From a checkpoint of a small rotation predictor: patch size [6, 6], trained on photos of plants and fungi (iNaturalist).
Rows from block 2 of a small rotation predictor, named by matrix and row number. Rows with one number belong to one neuron. Each number is 50 + 10 x the weight over its row's rms, rounded and kept within 0 to 99. All counts start at 0.
Before each neuron's rows are labels from the 100 images, of 14976, where the neuron reaches its largest size: "patch colour" is the nearest of a few named colours to the mean colour under the peak. Only what is clearly more common there than usual is listed. The data: photos of plants and fungi (iNaturalist). In brackets: how many of the 100.
# gate: MLP gate (model.blocks.2.mlp.gate.weight, 336x128), inputs 0-127
# fc1: MLP up (model.blocks.2.mlp.fc1.weight, 336x128), inputs 0-127
# fc2: MLP down (model.blocks.2.mlp.fc2.weight, 128x336, transposed), outputs 0-127

patch colour: green (26)
gate.88:54 51 58 38 49 46 58 37 58 64 35 36 58 44 53 56 64 63 37 74 47 49 59 46 41 51 52 53 64 46 36 45 53 67 73 47 45 49 57 49 39 51 32 43 49 38 67 52 58 32 61 43 52 55 37 63 54 50 58 47 47 56 63 45 59 60 46 56 58 60 43 52 47 23 53 48 38 43 54 45 61 45 38 40 79 52 44 49 62 66 51 64 64 59 53 39 44 48 42 51 63 41 55 60 40 35 52 48 31 61 58 49 55 38 54 69 50 48 52 61 54 63 33 37 53 46 60 58
fc1.88:61 50 42 38 46 71 37 55 49 44 59 60 43 58 50 39 54 51 38 52 27 49 52 25 48 47 49 52 54 36 47 53 58 63 59 46 59 40 42 58 42 40 36 42 42 45 66 58 45 55 64 48 50 57 48 52 43 45 54 58 45 41 40 58 67 55 55 56 50 59 54 58 47 44 49 50 49 57 45 43 42 54 46 47 88 70 47 55 45 45 70 49 60 58 57 42 55 60 41 38 47 54 64 67 60 52 60 36 32 60 48 49 65 54 58 48 53 27 55 54 68 57 36 29 52 33 62 36
fc2.88:53 25 55 45 40 52 41 61 68 41 48 59 52 59 58 42 40 58 54 48 40 22 40 43 65 70 27 39 51 41 49 46 62 54 52 38 48 50 65 57 58 50 50 62 59 44 36 49 63 47 55 66 58 51 46 58 47 52 57 41 48 52 55 46 63 68 33 37 49 41 58 52 38 46 46 54 44 42 32 63 42 42 59 60 57 37 50 49 46 55 53 34 48 45 56 46 58 45 62 35 35 26 63 59 48 57 52 73 45 39 42 44 34 42 37 37 33 59 57 53 62 47 54 54 38 55 49 59

patch colour: white (44); pink (30)
gate.263:34 55 71 56 51 51 37 43 46 55 56 45 48 32 39 47 61 40 54 70 44 61 43 44 51 52 36 53 23 44 43 57 61 46 58 53 59 69 58 58 68 61 52 60 53 49 50 43 42 49 57 45 73 57 59 57 19 40 50 44 52 57 56 40 30 42 56 37 55 65 49 70 50 67 62 46 54 52 65 60 44 58 50 37 68 41 39 58 40 56 43 48 56 67 52 48 47 55 44 58 59 66 57 48 45 61 56 42 46 60 53 52 39 48 41 59 44 55 38 61 58 61 41 46 63 55 38 66
fc1.263:82 46 47 47 44 42 44 65 61 57 31 50 50 46 52 39 45 49 49 58 64 50 61 42 67 38 43 57 45 69 52 70 47 60 54 49 56 54 37 66 35 57 28 69 42 53 38 49 43 44 63 52 48 43 64 56 46 46 52 36 58 37 53 42 52 44 60 46 45 58 31 62 38 58 67 48 67 51 41 38 53 42 68 53 58 49 43 48 34 56 65 47 50 43 33 47 48 47 43 49 47 53 60 49 48 54 54 63 63 59 65 53 46 50 49 50 35 52 61 58 64 60 33 22 48 50 47 54
fc2.263:85 32 50 49 36 51 60 59 53 55 47 60 51 39 36 52 50 37 42 46 35 58 50 54 55 41 63 46 50 59 51 60 46 38 52 46 36 43 62 70 66 45 33 54 45 41 55 51 52 55 72 72 53 44 43 44 51 58 61 50 50 58 48 53 53 30 51 36 59 49 54 57 47 66 44 55 58 31 57 61 43 56 50 60 50 55 47 58 55 59 33 54 45 57 51 47 48 33 48 66 33 41 56 32 40 44 73 45 43 57 48 59 57 37 46 52 69 60 34 47 42 65 49 51 57 41 32 45

patch colour: green (25)
gate.199:47 59 65 42 59 51 39 26 43 47 31 52 67 41 50 43 41 56 28 66 31 45 45 56 41 31 23 52 47 33 35 49 41 35 46 58 47 56 45 38 58 38 40 42 46 60 31 31 43 48 60 52 43 54 56 56 34 51 52 45 36 52 61 69 50 34 75 39 46 58 61 67 53 46 43 53 48 56 43 31 49 59 36 45 49 57 52 62 46 43 50 54 35 54 42 54 38 52 61 58 34 49 59 57 55 51 49 58 58 57 39 48 45 37 44 41 38 57 51 57 41 50 56 49 45 46 42 46
fc1.199:68 51 33 52 46 49 54 41 57 65 61 66 58 60 49 35 62 38 37 48 51 51 45 56 44 58 57 42 52 45 58 56 41 53 46 51 49 40 52 42 31 43 42 60 40 52 66 57 50 46 36 59 43 56 65 56 38 46 61 56 56 55 64 36 50 54 29 35 39 47 71 57 44 45 54 59 49 70 57 55 43 27 38 48 53 53 45 41 43 50 68 47 66 60 53 36 52 50 52 34 40 39 34 44 48 37 50 49 55 29 70 31 54 52 73 63 57 54 44 53 55 69 65 54 57 46 47 57
fc2.199:42 45 41 61 42 49 44 46 50 32 59 65 60 36 64 40 55 74 56 46 52 51 52 41 43 62 30 56 46 63 56 46 42 49 46 70 64 70 60 41 65 46 54 41 40 35 40 34 37 44 52 44 53 40 52 43 56 45 53 52 46 43 51 44 74 47 33 48 59 40 54 54 57 49 48 49 60 70 37 52 35 29 29 38 52 62 62 60 54 54 34 34 46 39 34 42 56 52 38 57 47 53 52 58 55 48 35 53 56 61 61 62 60 54 66 56 55 40 46 40 40 52 34 57 46 38 51 47

patch colour: pink (27)
gate.225:47 59 59 58 60 49 56 46 62 54 61 50 46 60 54 47 62 25 59 61 50 65 32 56 55 42 42 55 53 76 46 55 56 58 61 46 40 31 56 36 58 42 61 47 36 39 49 51 53 23 37 64 32 34 43 59 62 50 52 46 47 48 47 68 60 60 50 60 37 38 55 55 47 49 52 50 56 68 71 50 52 50 46 51 26 63 53 59 51 39 46 72 49 45 48 60 50 57 42 55 30 63 58 55 49 45 42 57 38 53 48 53 44 48 54 44 18 49 45 36 49 58 52 51 56 58 47 49
fc1.225:64 61 62 74 55 33 45 56 57 52 65 41 51 63 37 40 56 57 66 38 44 66 41 53 38 36 42 44 52 52 52 46 49 49 53 56 43 69 61 54 55 43 45 50 47 43 53 46 37 39 62 71 38 45 56 62 61 52 38 63 63 53 43 66 50 46 51 50 41 50 52 52 36 47 53 65 61 56 53 55 58 53 52 31 34 46 51 56 55 64 55 54 43 43 59 62 57 63 50 48 49 46 64 53 32 43 35 48 37 63 57 38 34 55 46 40 36 70 43 32 47 63 49 63 76 51 40 35
fc2.225:57 46 66 58 53 44 50 61 54 43 42 70 56 48 55 44 49 66 61 48 49 48 48 51 53 47 57 57 60 54 43 55 55 64 48 50 52 55 35 44 54 61 61 46 40 53 38 39 63 59 45 38 50 59 22 50 64 49 39 57 61 55 46 44 59 47 65 56 39 32 79 49 61 48 55 36 57 42 61 69 49 33 46 39 41 49 29 54 51 58 54 66 42 44 49 46 53 50 51 52 47 44 66 61 59 44 46 42 28 42 55 54 52 32 53 29 50 56 36 25 51 32 35 62 58 36 48 44

patch colour: pink (41); white (34)
gate.176:62 47 42 38 55 65 40 50 70 49 46 55 73 59 51 31 57 58 57 70 49 57 66 55 61 69 49 44 39 42 57 40 44 56 53 52 57 46 61 59 57 55 57 46 57 43 39 43 48 44 51 47 40 54 54 57 51 26 37 37 52 49 71 49 30 52 52 32 37 66 48 44 47 66 63 56 47 31 39 47 44 35 62 40 60 39 52 49 45 48 52 45 44 41 41 55 40 27 59 43 64 53 41 57 57 59 53 55 35 52 58 53 27 62 48 60 41 57 37 40 58 62 45 36 47 42 52 36
fc1.176:67 51 50 43 41 61 49 59 36 48 53 37 43 53 39 59 58 24 57 53 58 62 51 53 50 35 31 43 54 48 52 69 51 48 41 53 52 33 39 44 48 55 46 46 65 60 37 42 63 44 36 45 59 53 46 36 44 79 68 55 35 65 52 58 50 47 41 56 63 27 49 54 39 41 58 47 54 60 63 40 38 54 33 46 43 43 50 39 45 25 30 49 59 61 50 50 58 59 43 39 34 55 49 45 53 49 56 47 70 52 55 50 67 57 51 47 45 43 46 69 40 39 47 52 60 54 59 57
fc2.176:43 49 42 39 52 52 40 57 55 43 61 44 43 50 55 57 44 43 48 60 65 43 42 60 34 35 55 44 47 33 34 48 45 49 39 67 52 60 51 47 40 52 32 49 68 65 67 58 59 42 36 40 55 47 52 42 53 52 64 71 49 54 53 55 58 49 39 54 58 37 49 45 50 50 60 55 52 63 50 57 31 32 40 34 48 31 51 66 33 49 45 60 44 42 35 50 47 39 74 71 33 41 68 58 43 66 40 54 41 53 35 48 48 61 62 44 70 48 60 56 48 62 51 44 53 33 58 38

patch colour: grey (80)
gate.253:41 44 48 54 51 52 54 51 45 40 49 42 47 55 48 33 34 34 35 46 56 47 55 53 49 58 38 61 49 39 54 48 43 47 48 41 43 51 54 69 28 52 46 34 70 50 60 50 49 31 63 58 55 62 57 60 38 36 44 52 54 42 39 55 47 48 48 58 57 52 60 64 40 53 69 54 52 51 45 45 32 61 37 83 56 50 45 38 38 50 67 51 48 35 34 50 52 41 37 55 63 56 43 44 56 45 53 36 59 64 23 55 38 53 48 78 47 51 38 44 44 47 52 33 69 48 53 52
fc1.253:33 50 53 43 42 54 57 46 52 53 47 70 46 48 78 37 54 52 58 59 41 41 59 50 52 54 59 37 56 58 43 55 51 51 59 56 53 61 39 76 40 57 60 33 69 33 52 41 51 49 57 53 37 68 56 45 43 45 49 50 53 37 43 41 38 37 51 54 30 28 50 49 47 57 51 49 60 59 40 55 46 58 41 89 66 56 53 41 61 56 48 49 35 55 66 40 47 57 44 51 45 45 26 57 55 52 46 30 47 57 61 54 36 49 43 49 49 55 44 53 50 58 56 48 49 54 66 37
fc2.253:25 56 45 48 48 37 52 49 46 43 58 46 50 51 31 49 73 56 54 42 70 54 53 48 47 37 50 54 47 57 36 52 33 56 59 45 47 50 52 52 40 47 43 41 34 57 67 37 44 70 52 27 37 41 43 52 61 37 46 41 44 41 43 44 39 41 32 47 45 64 44 47 57 41 43 54 40 66 69 47 41 43 43 54 58 59 55 56 58 47 65 67 59 70 49 42 41 36 61 62 47 41 49 69 62 31 52 59 46 30 57 45 45 52 56 44 51 54 71 47 43 59 52 35 42 37 43 55

patch colour: brown (62)
gate.209:56 50 47 51 50 58 42 48 61 59 41 44 54 51 67 46 58 37 44 49 31 63 71 46 43 51 50 51 32 50 47 58 58 64 45 48 71 40 43 42 49 51 50 48 45 39 35 56 61 48 52 63 58 49 40 56 62 45 46 54 51 53 57 53 72 50 35 43 69 44 52 71 57 52 61 59 51 53 50 32 56 43 36 55 54 45 46 59 56 46 42 47 36 45 44 46 45 40 60 60 53 63 43 49 57 65 46 45 83 36 56 49 87 41 67 36 56 64 51 39 49 41 51 38 52 54 46 69
fc1.209:50 58 45 61 44 56 50 51 57 62 70 61 69 61 49 55 50 56 45 59 41 51 71 40 53 47 51 45 60 34 43 51 40 13 48 53 42 57 33 57 44 29 34 60 48 35 47 51 52 48 55 50 50 60 49 49 53 55 44 42 64 60 40 41 48 63 74 46 55 33 45 42 46 56 79 65 63 51 55 36 33 37 51 54 58 46 48 69 54 42 56 57 43 47 62 42 38 36 50 62 54 44 49 49 30 30 47 51 50 45 47 51 53 47 57 61 38 43 43 61 56 65 44 46 47 57 49 47
fc2.209:46 57 60 77 50 44 30 60 56 61 58 66 37 62 57 52 49 68 50 39 40 50 48 45 65 56 44 43 71 52 47 74 48 64 45 56 48 57 45 46 36 46 44 44 56 47 57 55 49 41 56 41 48 53 54 42 53 56 45 42 49 60 41 53 42 48 43 49 45 28 47 56 61 40 40 56 40 51 57 57 38 37 56 39 53 55 59 46 42 50 44 31 63 52 30 50 44 40 52 66 37 45 60 33 45 57 35 40 62 38 42 38 30 47 42 35 48 16 51 48 51 56 44 53 40 68 57 40

patch colour: pink (34)
gate.131:47 33 40 50 48 35 45 45 64 46 54 60 61 47 61 58 31 72 73 62 50 53 38 50 67 57 50 38 59 36 43 52 21 42 22 49 45 41 56 49 40 44 58 48 48 54 43 46 48 41 57 53 47 45 51 55 66 53 51 44 70 49 39 51 43 56 50 52 40 58 52 51 58 59 50 54 43 64 56 55 52 55 51 55 52 43 48 36 58 49 66 52 67 51 60 57 60 48 53 63 61 54 46 60 57 49 41 46 42 41 47 57 18 50 48 50 43 48 29 52 46 56 45 26 58 48 53 19
fc1.131:44 54 49 43 31 45 38 60 45 38 45 39 58 49 52 59 62 51 43 51 54 52 28 47 45 38 37 57 48 67 42 54 58 41 45 56 51 57 56 36 45 43 71 35 42 47 37 49 60 58 36 55 75 52 47 39 38 58 46 60 28 58 45 58 57 64 47 57 63 55 60 35 55 50 43 50 31 62 30 51 42 59 57 53 30 49 32 60 48 64 54 62 39 49 44 56 59 48 62 31 50 54 53 55 40 63 43 30 57 48 52 51 74 62 62 51 53 56 66 42 56 56 43 59 52 67 53 53
fc2.131:56 54 48 48 38 64 51 42 47 47 46 44 52 39 45 49 56 74 45 48 50 36 52 50 50 34 52 40 49 37 42 38 30 54 53 59 63 43 49 40 44 52 58 55 47 52 40 52 47 52 59 35 47 69 43 45 48 44 62 55 35 61 64 47 64 52 42 67 55 39 65 48 46 63 37 30 60 44 46 33 34 49 50 62 41 55 62 45 57 47 48 54 55 54 57 56 66 66 67 52 62 55 42 71 57 44 64 53 35 58 35 37 35 51 58 55 43 58 51 66 29 58 46 56 81 56 64 56

patch colour: pink (46); white (33)
gate.99:47 50 25 44 44 43 63 53 53 49 55 70 56 54 54 46 32 50 46 59 24 64 19 37 35 55 45 52 47 50 48 57 52 66 53 46 50 37 48 59 54 70 52 47 34 49 36 48 54 57 56 42 49 49 54 56 63 33 47 45 67 23 46 55 49 50 47 53 44 66 52 56 52 53 31 53 31 51 45 52 48 38 49 37 49 52 53 69 49 51 49 46 32 44 49 55 51 60 43 33 62 42 56 60 36 58 52 49 54 49 55 61 27 66 52 46 33 60 67 55 57 52 41 42 52 51 51 33
fc1.99:55 51 55 59 45 49 49 49 40 48 51 50 52 70 50 41 56 42 30 43 55 53 44 50 41 46 50 55 50 35 55 78 69 50 41 63 47 59 57 48 50 45 52 63 61 55 45 62 46 46 50 56 59 64 48 50 48 59 51 62 30 68 50 36 66 46 44 50 63 51 66 46 50 38 60 46 45 56 69 54 33 60 59 59 29 45 32 41 62 44 52 59 55 47 43 62 57 55 40 46 64 52 45 33 35 75 54 37 60 59 63 41 75 35 50 29 41 44 52 44 41 47 59 58 50 57 53 61
fc2.99:55 39 73 60 40 38 57 48 49 48 48 45 49 60 44 38 74 60 43 64 26 40 59 47 64 44 53 67 58 44 54 41 55 59 27 43 54 57 45 39 60 58 50 47 62 43 50 67 65 50 38 54 64 52 52 47 59 43 47 51 53 34 60 38 61 52 35 41 48 37 43 44 51 50 52 42 67 48 43 69 51 49 43 50 50 28 54 49 56 54 50 70 46 33 74 38 50 53 50 72 48 50 39 58 54 55 46 42 29 66 53 38 61 52 61 49 60 55 53 49 58 66 64 57 41 50 49 47

patch colour: brown (60)
gate.163:47 53 27 43 42 54 62 51 41 52 48 65 42 36 53 51 68 42 59 51 51 41 55 69 38 56 37 43 71 39 60 51 47 41 54 43 57 41 64 33 43 72 60 50 51 62 37 59 55 60 54 59 65 54 47 45 32 51 55 47 42 40 57 56 53 47 40 50 68 39 43 41 51 44 45 32 55 57 59 43 67 46 53 45 36 47 45 56 60 69 44 47 65 60 41 54 45 66 43 66 47 52 39 46 35 62 52 43 47 36 52 46 52 36 24 55 70 53 45 43 42 50 40 64 57 43 43 29
fc1.163:43 53 47 46 62 51 45 51 47 48 38 47 38 46 51 59 48 61 42 46 50 38 41 37 68 49 48 45 40 69 44 58 70 41 34 52 45 52 46 52 64 36 46 56 42 35 49 57 44 35 36 52 46 48 50 43 50 37 42 62 43 48 52 45 30 48 56 50 41 64 41 65 68 41 44 47 50 71 34 59 79 37 58 66 62 53 49 41 58 52 75 50 64 33 48 49 42 40 64 34 50 55 37 35 47 67 58 67 57 55 42 52 48 70 46 64 54 61 49 54 40 36 46 49 56 59 50 52
fc2.163:61 63 45 40 69 67 65 54 51 64 39 53 54 27 43 38 61 43 53 50 53 42 38 57 45 37 35 45 46 60 66 54 38 47 58 33 55 50 53 42 62 35 56 41 43 53 71 39 39 26 51 73 44 58 56 43 58 46 52 60 60 46 57 60 46 40 53 48 34 48 30 45 50 59 61 38 52 45 52 52 46 45 51 63 51 40 44 52 43 37 52 39 51 39 43 65 55 56 57 54 57 65 55 52 61 45 27 65 49 59 65 40 56 64 53 66 53 62 45 46 41 63 35 40 44 61 60 46

patch colour: pink (25)
gate.282:46 50 68 50 60 68 55 49 40 35 61 40 55 48 38 48 57 40 61 64 47 44 44 33 59 43 54 52 54 38 43 45 46 70 48 55 45 50 44 43 56 30 46 32 47 74 53 44 48 58 58 53 43 58 40 33 47 53 63 49 39 31 49 60 52 47 38 50 62 56 63 47 50 40 43 71 56 54 56 60 65 51 61 45 41 41 32 64 51 50 60 57 31 24 52 49 44 46 45 51 61 47 46 53 37 36 48 46 85 61 45 51 61 56 42 48 56 46 63 38 54 60 45 41 57 60 58 57
fc1.282:64 38 61 51 45 57 47 49 50 54 58 55 54 39 50 49 58 55 48 71 48 51 52 22 72 50 63 65 56 39 37 46 38 58 45 41 38 53 65 43 36 31 55 52 51 57 41 49 43 50 55 47 50 64 54 36 49 41 44 62 48 27 36 44 32 59 38 52 62 54 55 46 53 44 59 63 65 52 56 81 50 57 58 53 41 51 38 61 51 48 63 55 46 33 48 40 47 62 55 56 63 55 66 45 50 36 51 55 60 37 57 55 72 55 62 50 52 57 46 56 47 47 51 57 67 64 67 65
fc2.282:56 44 57 56 67 45 65 58 53 58 32 55 38 42 55 45 56 45 27 67 75 57 51 39 43 48 58 70 45 59 39 46 62 51 41 61 49 72 45 36 49 56 56 39 39 44 26 45 58 48 38 42 44 64 55 52 37 47 44 41 48 51 55 60 60 66 38 47 61 33 45 50 60 65 50 58 66 56 45 48 60 44 32 45 42 41 47 57 53 39 47 38 40 47 58 60 43 60 38 45 48 67 62 63 50 38 41 56 48 39 38 51 38 39 42 54 47 42 43 35 41 50 34 56 68 42 64 50

patch colour: pink (44); white (25)
gate.35:60 66 53 56 63 57 54 71 38 43 57 54 39 51 43 53 39 65 69 53 47 44 48 52 50 70 52 51 54 55 41 56 37 45 58 63 59 51 53 58 41 59 24 33 35 53 42 43 57 38 65 59 43 55 48 69 53 47 41 47 57 29 37 51 66 42 60 49 42 69 49 61 56 67 59 32 61 41 57 65 31 45 54 33 59 38 51 51 37 31 50 54 62 57 55 58 38 43 49 45 47 59 59 35 47 45 47 50 49 51 46 58 39 56 53 64 40 49 58 49 56 45 63 61 67 52 38 67
fc1.35:53 60 63 37 45 55 59 52 42 62 48 43 51 56 37 55 57 55 48 36 63 55 55 50 51 46 67 37 50 62 42 20 66 50 29 51 43 57 57 48 49 69 62 51 54 44 37 55 51 73 41 47 78 47 41 50 40 51 59 59 52 71 53 55 62 51 42 51 47 26 43 45 44 32 41 37 51 47 48 40 54 44 54 42 42 60 33 44 47 56 38 38 59 45 61 68 45 48 39 55 56 48 39 57 65 55 40 49 41 46 37 35 63 47 57 56 47 48 57 27 44 54 61 44 33 38 56 44
fc2.35:63 44 59 59 43 53 50 23 41 67 53 46 51 41 50 64 58 58 62 49 38 48 57 49 52 60 46 56 48 50 55 49 41 59 49 53 64 42 39 51 43 55 40 67 61 77 71 55 45 64 58 32 51 43 35 52 45 47 64 46 45 58 37 40 65 44 62 35 56 54 50 48 42 49 48 48 42 62 35 47 29 64 42 49 46 62 18 40 49 52 49 46 54 58 55 51 34 64 47 52 58 32 43 38 63 33 55 26 52 43 47 42 35 51 56 50 52 47 42 59 63 61 42 53 58 53 62 45

patch colour: white (46); pink (41)
gate.242:42 46 52 56 56 52 51 50 56 49 62 55 51 39 48 45 56 68 51 44 46 49 44 51 50 59 66 55 35 40 63 64 60 63 60 60 49 50 52 40 65 48 55 66 48 65 55 45 38 49 47 53 43 42 56 53 46 44 28 30 78 22 34 57 31 43 51 41 50 58 48 48 42 52 34 36 66 47 42 66 51 43 49 36 39 47 62 70 47 36 34 40 48 49 46 41 48 54 50 41 35 46 62 51 44 54 48 42 54 32 54 37 32 42 50 58 38 60 34 32 45 67 41 46 53 42 61 52
fc1.242:36 37 58 59 37 63 50 55 34 58 55 47 40 47 55 48 66 66 52 37 41 61 35 41 39 60 58 46 43 59 65 47 54 49 41 56 61 50 54 45 54 56 35 52 48 45 43 32 40 35 52 52 59 48 47 56 48 58 46 50 47 80 53 49 52 39 41 49 50 31 66 49 64 52 60 42 65 43 50 45 42 43 46 46 59 52 42 34 46 54 49 69 47 54 55 66 47 65 68 47 60 58 42 47 63 33 48 62 45 35 43 72 60 73 50 50 48 64 57 63 33 54 59 52 74 40 58 58
fc2.242:61 66 55 35 42 73 51 58 30 38 47 52 49 40 43 62 44 36 57 51 35 37 51 62 44 63 43 48 43 58 52 45 69 52 32 61 36 49 39 36 54 41 33 57 60 46 66 35 67 42 45 57 41 58 58 37 44 45 44 55 62 67 46 53 49 51 57 59 36 42 49 52 40 58 59 53 54 37 33 57 35 57 50 37 51 52 54 59 46 53 48 59 40 46 60 54 57 63 62 47 51 50 65 70 45 44 49 59 53 66 38 36 69 58 69 54 32 57 50 40 63 39 54 54 52 54 33 52

patch colour: grey (83)
gate.173:36 49 60 49 40 54 40 31 42 45 56 55 46 44 39 48 41 47 44 46 43 43 44 47 52 42 61 33 49 51 35 59 54 73 46 47 43 53 59 60 51 46 49 57 58 48 39 60 57 37 53 56 59 44 50 49 51 55 50 45 63 51 46 47 50 59 65 53 45 55 55 60 46 44 59 41 53 52 38 48 42 53 34 41 51 56 51 50 42 58 31 58 21 53 40 51 43 61 36 23 80 68 54 20 50 52 44 48 57 37 56 40 53 62 65 52 48 42 42 49 60 65 60 58 48 32 79 39
fc1.173:57 57 37 54 70 31 42 64 65 43 50 48 56 60 66 43 63 41 50 42 64 42 51 61 45 35 37 63 43 46 56 38 44 38 66 51 51 70 38 36 51 44 51 49 47 44 58 39 50 55 54 52 31 51 53 51 52 43 36 66 48 58 52 59 46 62 59 45 69 48 52 35 59 69 36 53 40 46 39 44 49 57 59 39 51 34 57 43 58 46 54 35 60 50 44 55 69 34 54 74 40 45 42 69 48 58 71 57 45 54 44 49 60 38 46 41 56 61 67 52 40 33 52 51 57 48 60 54
fc2.173:65 43 45 63 62 65 46 56 37 58 66 53 52 40 53 67 64 53 48 48 37 45 56 49 36 51 44 66 53 48 38 30 45 39 51 48 51 51 50 49 46 42 49 33 47 58 59 29 75 43 50 39 63 62 42 27 61 53 40 34 44 31 42 60 44 65 44 36 40 37 67 62 38 64 47 28 45 47 51 50 66 49 54 52 58 50 32 45 46 45 31 52 48 52 51 40 35 58 63 42 46 36 47 40 53 49 59 65 69 60 47 51 61 55 57 40 46 54 64 41 45 49 40 50 44 56 49 57

patch colour: green (28)
gate.101:46 35 51 48 44 45 44 50 56 55 55 41 37 41 59 59 69 43 48 56 39 37 51 32 57 42 41 35 55 47 43 35 37 33 58 36 33 49 56 57 48 38 58 50 61 54 62 43 38 61 62 46 50 55 28 53 35 54 58 44 42 60 48 56 56 47 68 43 34 55 53 46 60 52 35 54 48 63 46 45 39 32 53 29 59 52 71 73 54 28 56 46 40 24 54 61 40 63 43 56 52 47 58 35 49 53 37 57 60 47 43 46 35 46 43 47 46 51 51 65 35 55 35 53 50 38 54 45
fc1.101:47 43 58 46 55 47 41 36 68 58 49 65 44 56 76 50 58 40 53 40 61 47 75 59 44 56 38 38 46 51 39 50 55 40 59 35 32 55 44 51 34 33 52 41 39 46 51 45 39 48 54 53 39 51 37 40 38 76 70 51 42 58 60 65 50 52 59 46 44 45 57 57 61 37 53 48 48 67 44 27 37 48 47 39 58 34 52 53 54 49 46 52 62 45 55 60 38 62 46 54 49 27 55 55 47 59 40 47 46 51 50 38 61 31 50 49 65 59 60 56 43 39 33 45 60 32 48 42
fc2.101:43 68 64 62 49 57 57 44 40 55 57 50 39 40 52 48 59 60 49 49 43 39 59 59 45 46 53 55 52 61 45 53 48 42 39 50 41 49 58 54 58 47 27 34 52 44 60 71 63 50 65 64 47 56 65 47 59 53 54 40 55 48 51 36 61 48 34 51 50 62 47 49 71 20 55 65 47 44 69 55 41 33 56 53 45 45 40 66 56 69 41 53 63 47 53 59 52 55 55 77 49 44 42 51 59 64 52 42 69 50 55 65 54 45 28 33 52 51 60 42 56 43 39 56 31 52 44 53

patch colour: cyan (35)
gate.25:43 47 44 46 35 49 57 54 53 53 50 44 49 57 49 40 31 53 63 55 42 63 63 66 40 35 35 50 48 47 57 46 47 65 40 41 56 57 39 49 55 70 63 51 51 53 49 32 52 42 25 46 55 38 44 58 44 62 50 48 66 40 51 68 58 41 44 63 36 58 50 45 58 39 67 31 64 60 50 44 49 40 62 54 50 59 47 47 63 49 50 50 43 62 56 34 59 39 49 45 39 40 45 42 55 61 30 31 24 45 60 44 43 71 61 51 46 63 41 54 40 66 44 43 56 62 67 53
fc1.25:56 46 52 71 48 65 44 33 47 55 46 47 49 52 41 45 56 43 47 57 64 47 45 59 56 46 42 49 56 32 40 39 63 43 58 36 52 47 51 43 55 61 48 42 43 44 49 37 49 32 66 36 61 61 64 52 23 36 44 66 43 47 36 48 48 53 43 49 39 44 52 46 44 54 49 44 54 42 64 58 52 52 54 47 48 17 31 46 58 46 56 55 31 48 35 54 49 51 39 47 26 44 58 39 46 54 39 57 76 56 29 33 34 40 51 51 50 50 51 34 35 61 47 35 52 57 44 49
fc2.25:50 36 65 27 39 55 62 65 59 55 53 45 35 63 46 67 48 47 51 39 51 42 40 36 49 61 58 43 48 38 48 54 50 44 44 55 55 36 43 67 49 47 63 47 31 55 49 41 45 65 54 42 65 54 61 32 70 57 42 54 51 40 55 39 63 58 43 37 55 47 58 53 68 42 32 45 35 47 55 48 57 53 55 47 49 46 53 69 43 59 58 52 51 46 65 61 57 36 47 48 55 54 63 43 48 54 45 48 43 46 54 60 45 30 52 67 47 65 63 35 51 49 30 57 46 57 26 21

patch colour: pink (27)
gate.63:43 64 40 60 57 55 50 74 54 40 67 60 45 48 49 51 41 41 52 53 50 54 49 62 48 54 60 65 47 58 67 63 45 34 50 54 47 49 60 53 69 45 37 49 48 60 48 56 59 72 41 38 43 47 39 51 44 56 64 38 50 37 43 60 47 53 50 61 65 46 42 58 35 46 50 68 62 55 69 59 61 33 33 46 42 50 52 57 45 49 51 58 23 42 40 42 47 46 51 36 46 61 61 52 51 28 33 68 48 66 48 51 24 59 46 55 51 52 60 46 44 56 68 43 45 45 38 45
fc1.63:56 68 56 47 62 44 54 64 41 41 45 49 53 54 53 55 39 47 48 75 57 47 51 58 27 56 58 66 54 46 52 57 47 65 41 55 39 57 47 34 42 45 37 56 42 43 47 41 66 52 36 66 46 59 39 39 52 45 44 42 46 40 56 44 26 43 50 61 58 44 64 49 46 57 68 52 42 40 54 58 40 54 37 36 53 35 38 54 54 58 56 63 59 49 55 49 48 47 41 58 55 35 72 70 51 35 47 47 42 33 38 66 48 87 43 51 53 53 67 46 50 53 58 62 59 54 51 43
fc2.63:39 36 48 38 58 43 63 66 43 40 60 71 45 40 59 41 57 32 39 32 53 46 51 53 41 51 62 62 36 60 51 50 31 38 40 52 56 45 46 42 54 37 40 33 56 55 54 60 56 48 55 49 54 52 54 70 40 64 39 50 46 54 45 44 52 37 37 63 26 42 58 43 54 58 38 43 57 41 63 52 55 41 63 42 54 51 44 72 59 49 42 49 57 43 58 76 40 50 48 63 43 67 31 52 52 56 39 51 66 53 41 52 63 56 67 49 60 50 54 56 37 50 40 68 41 52 67 49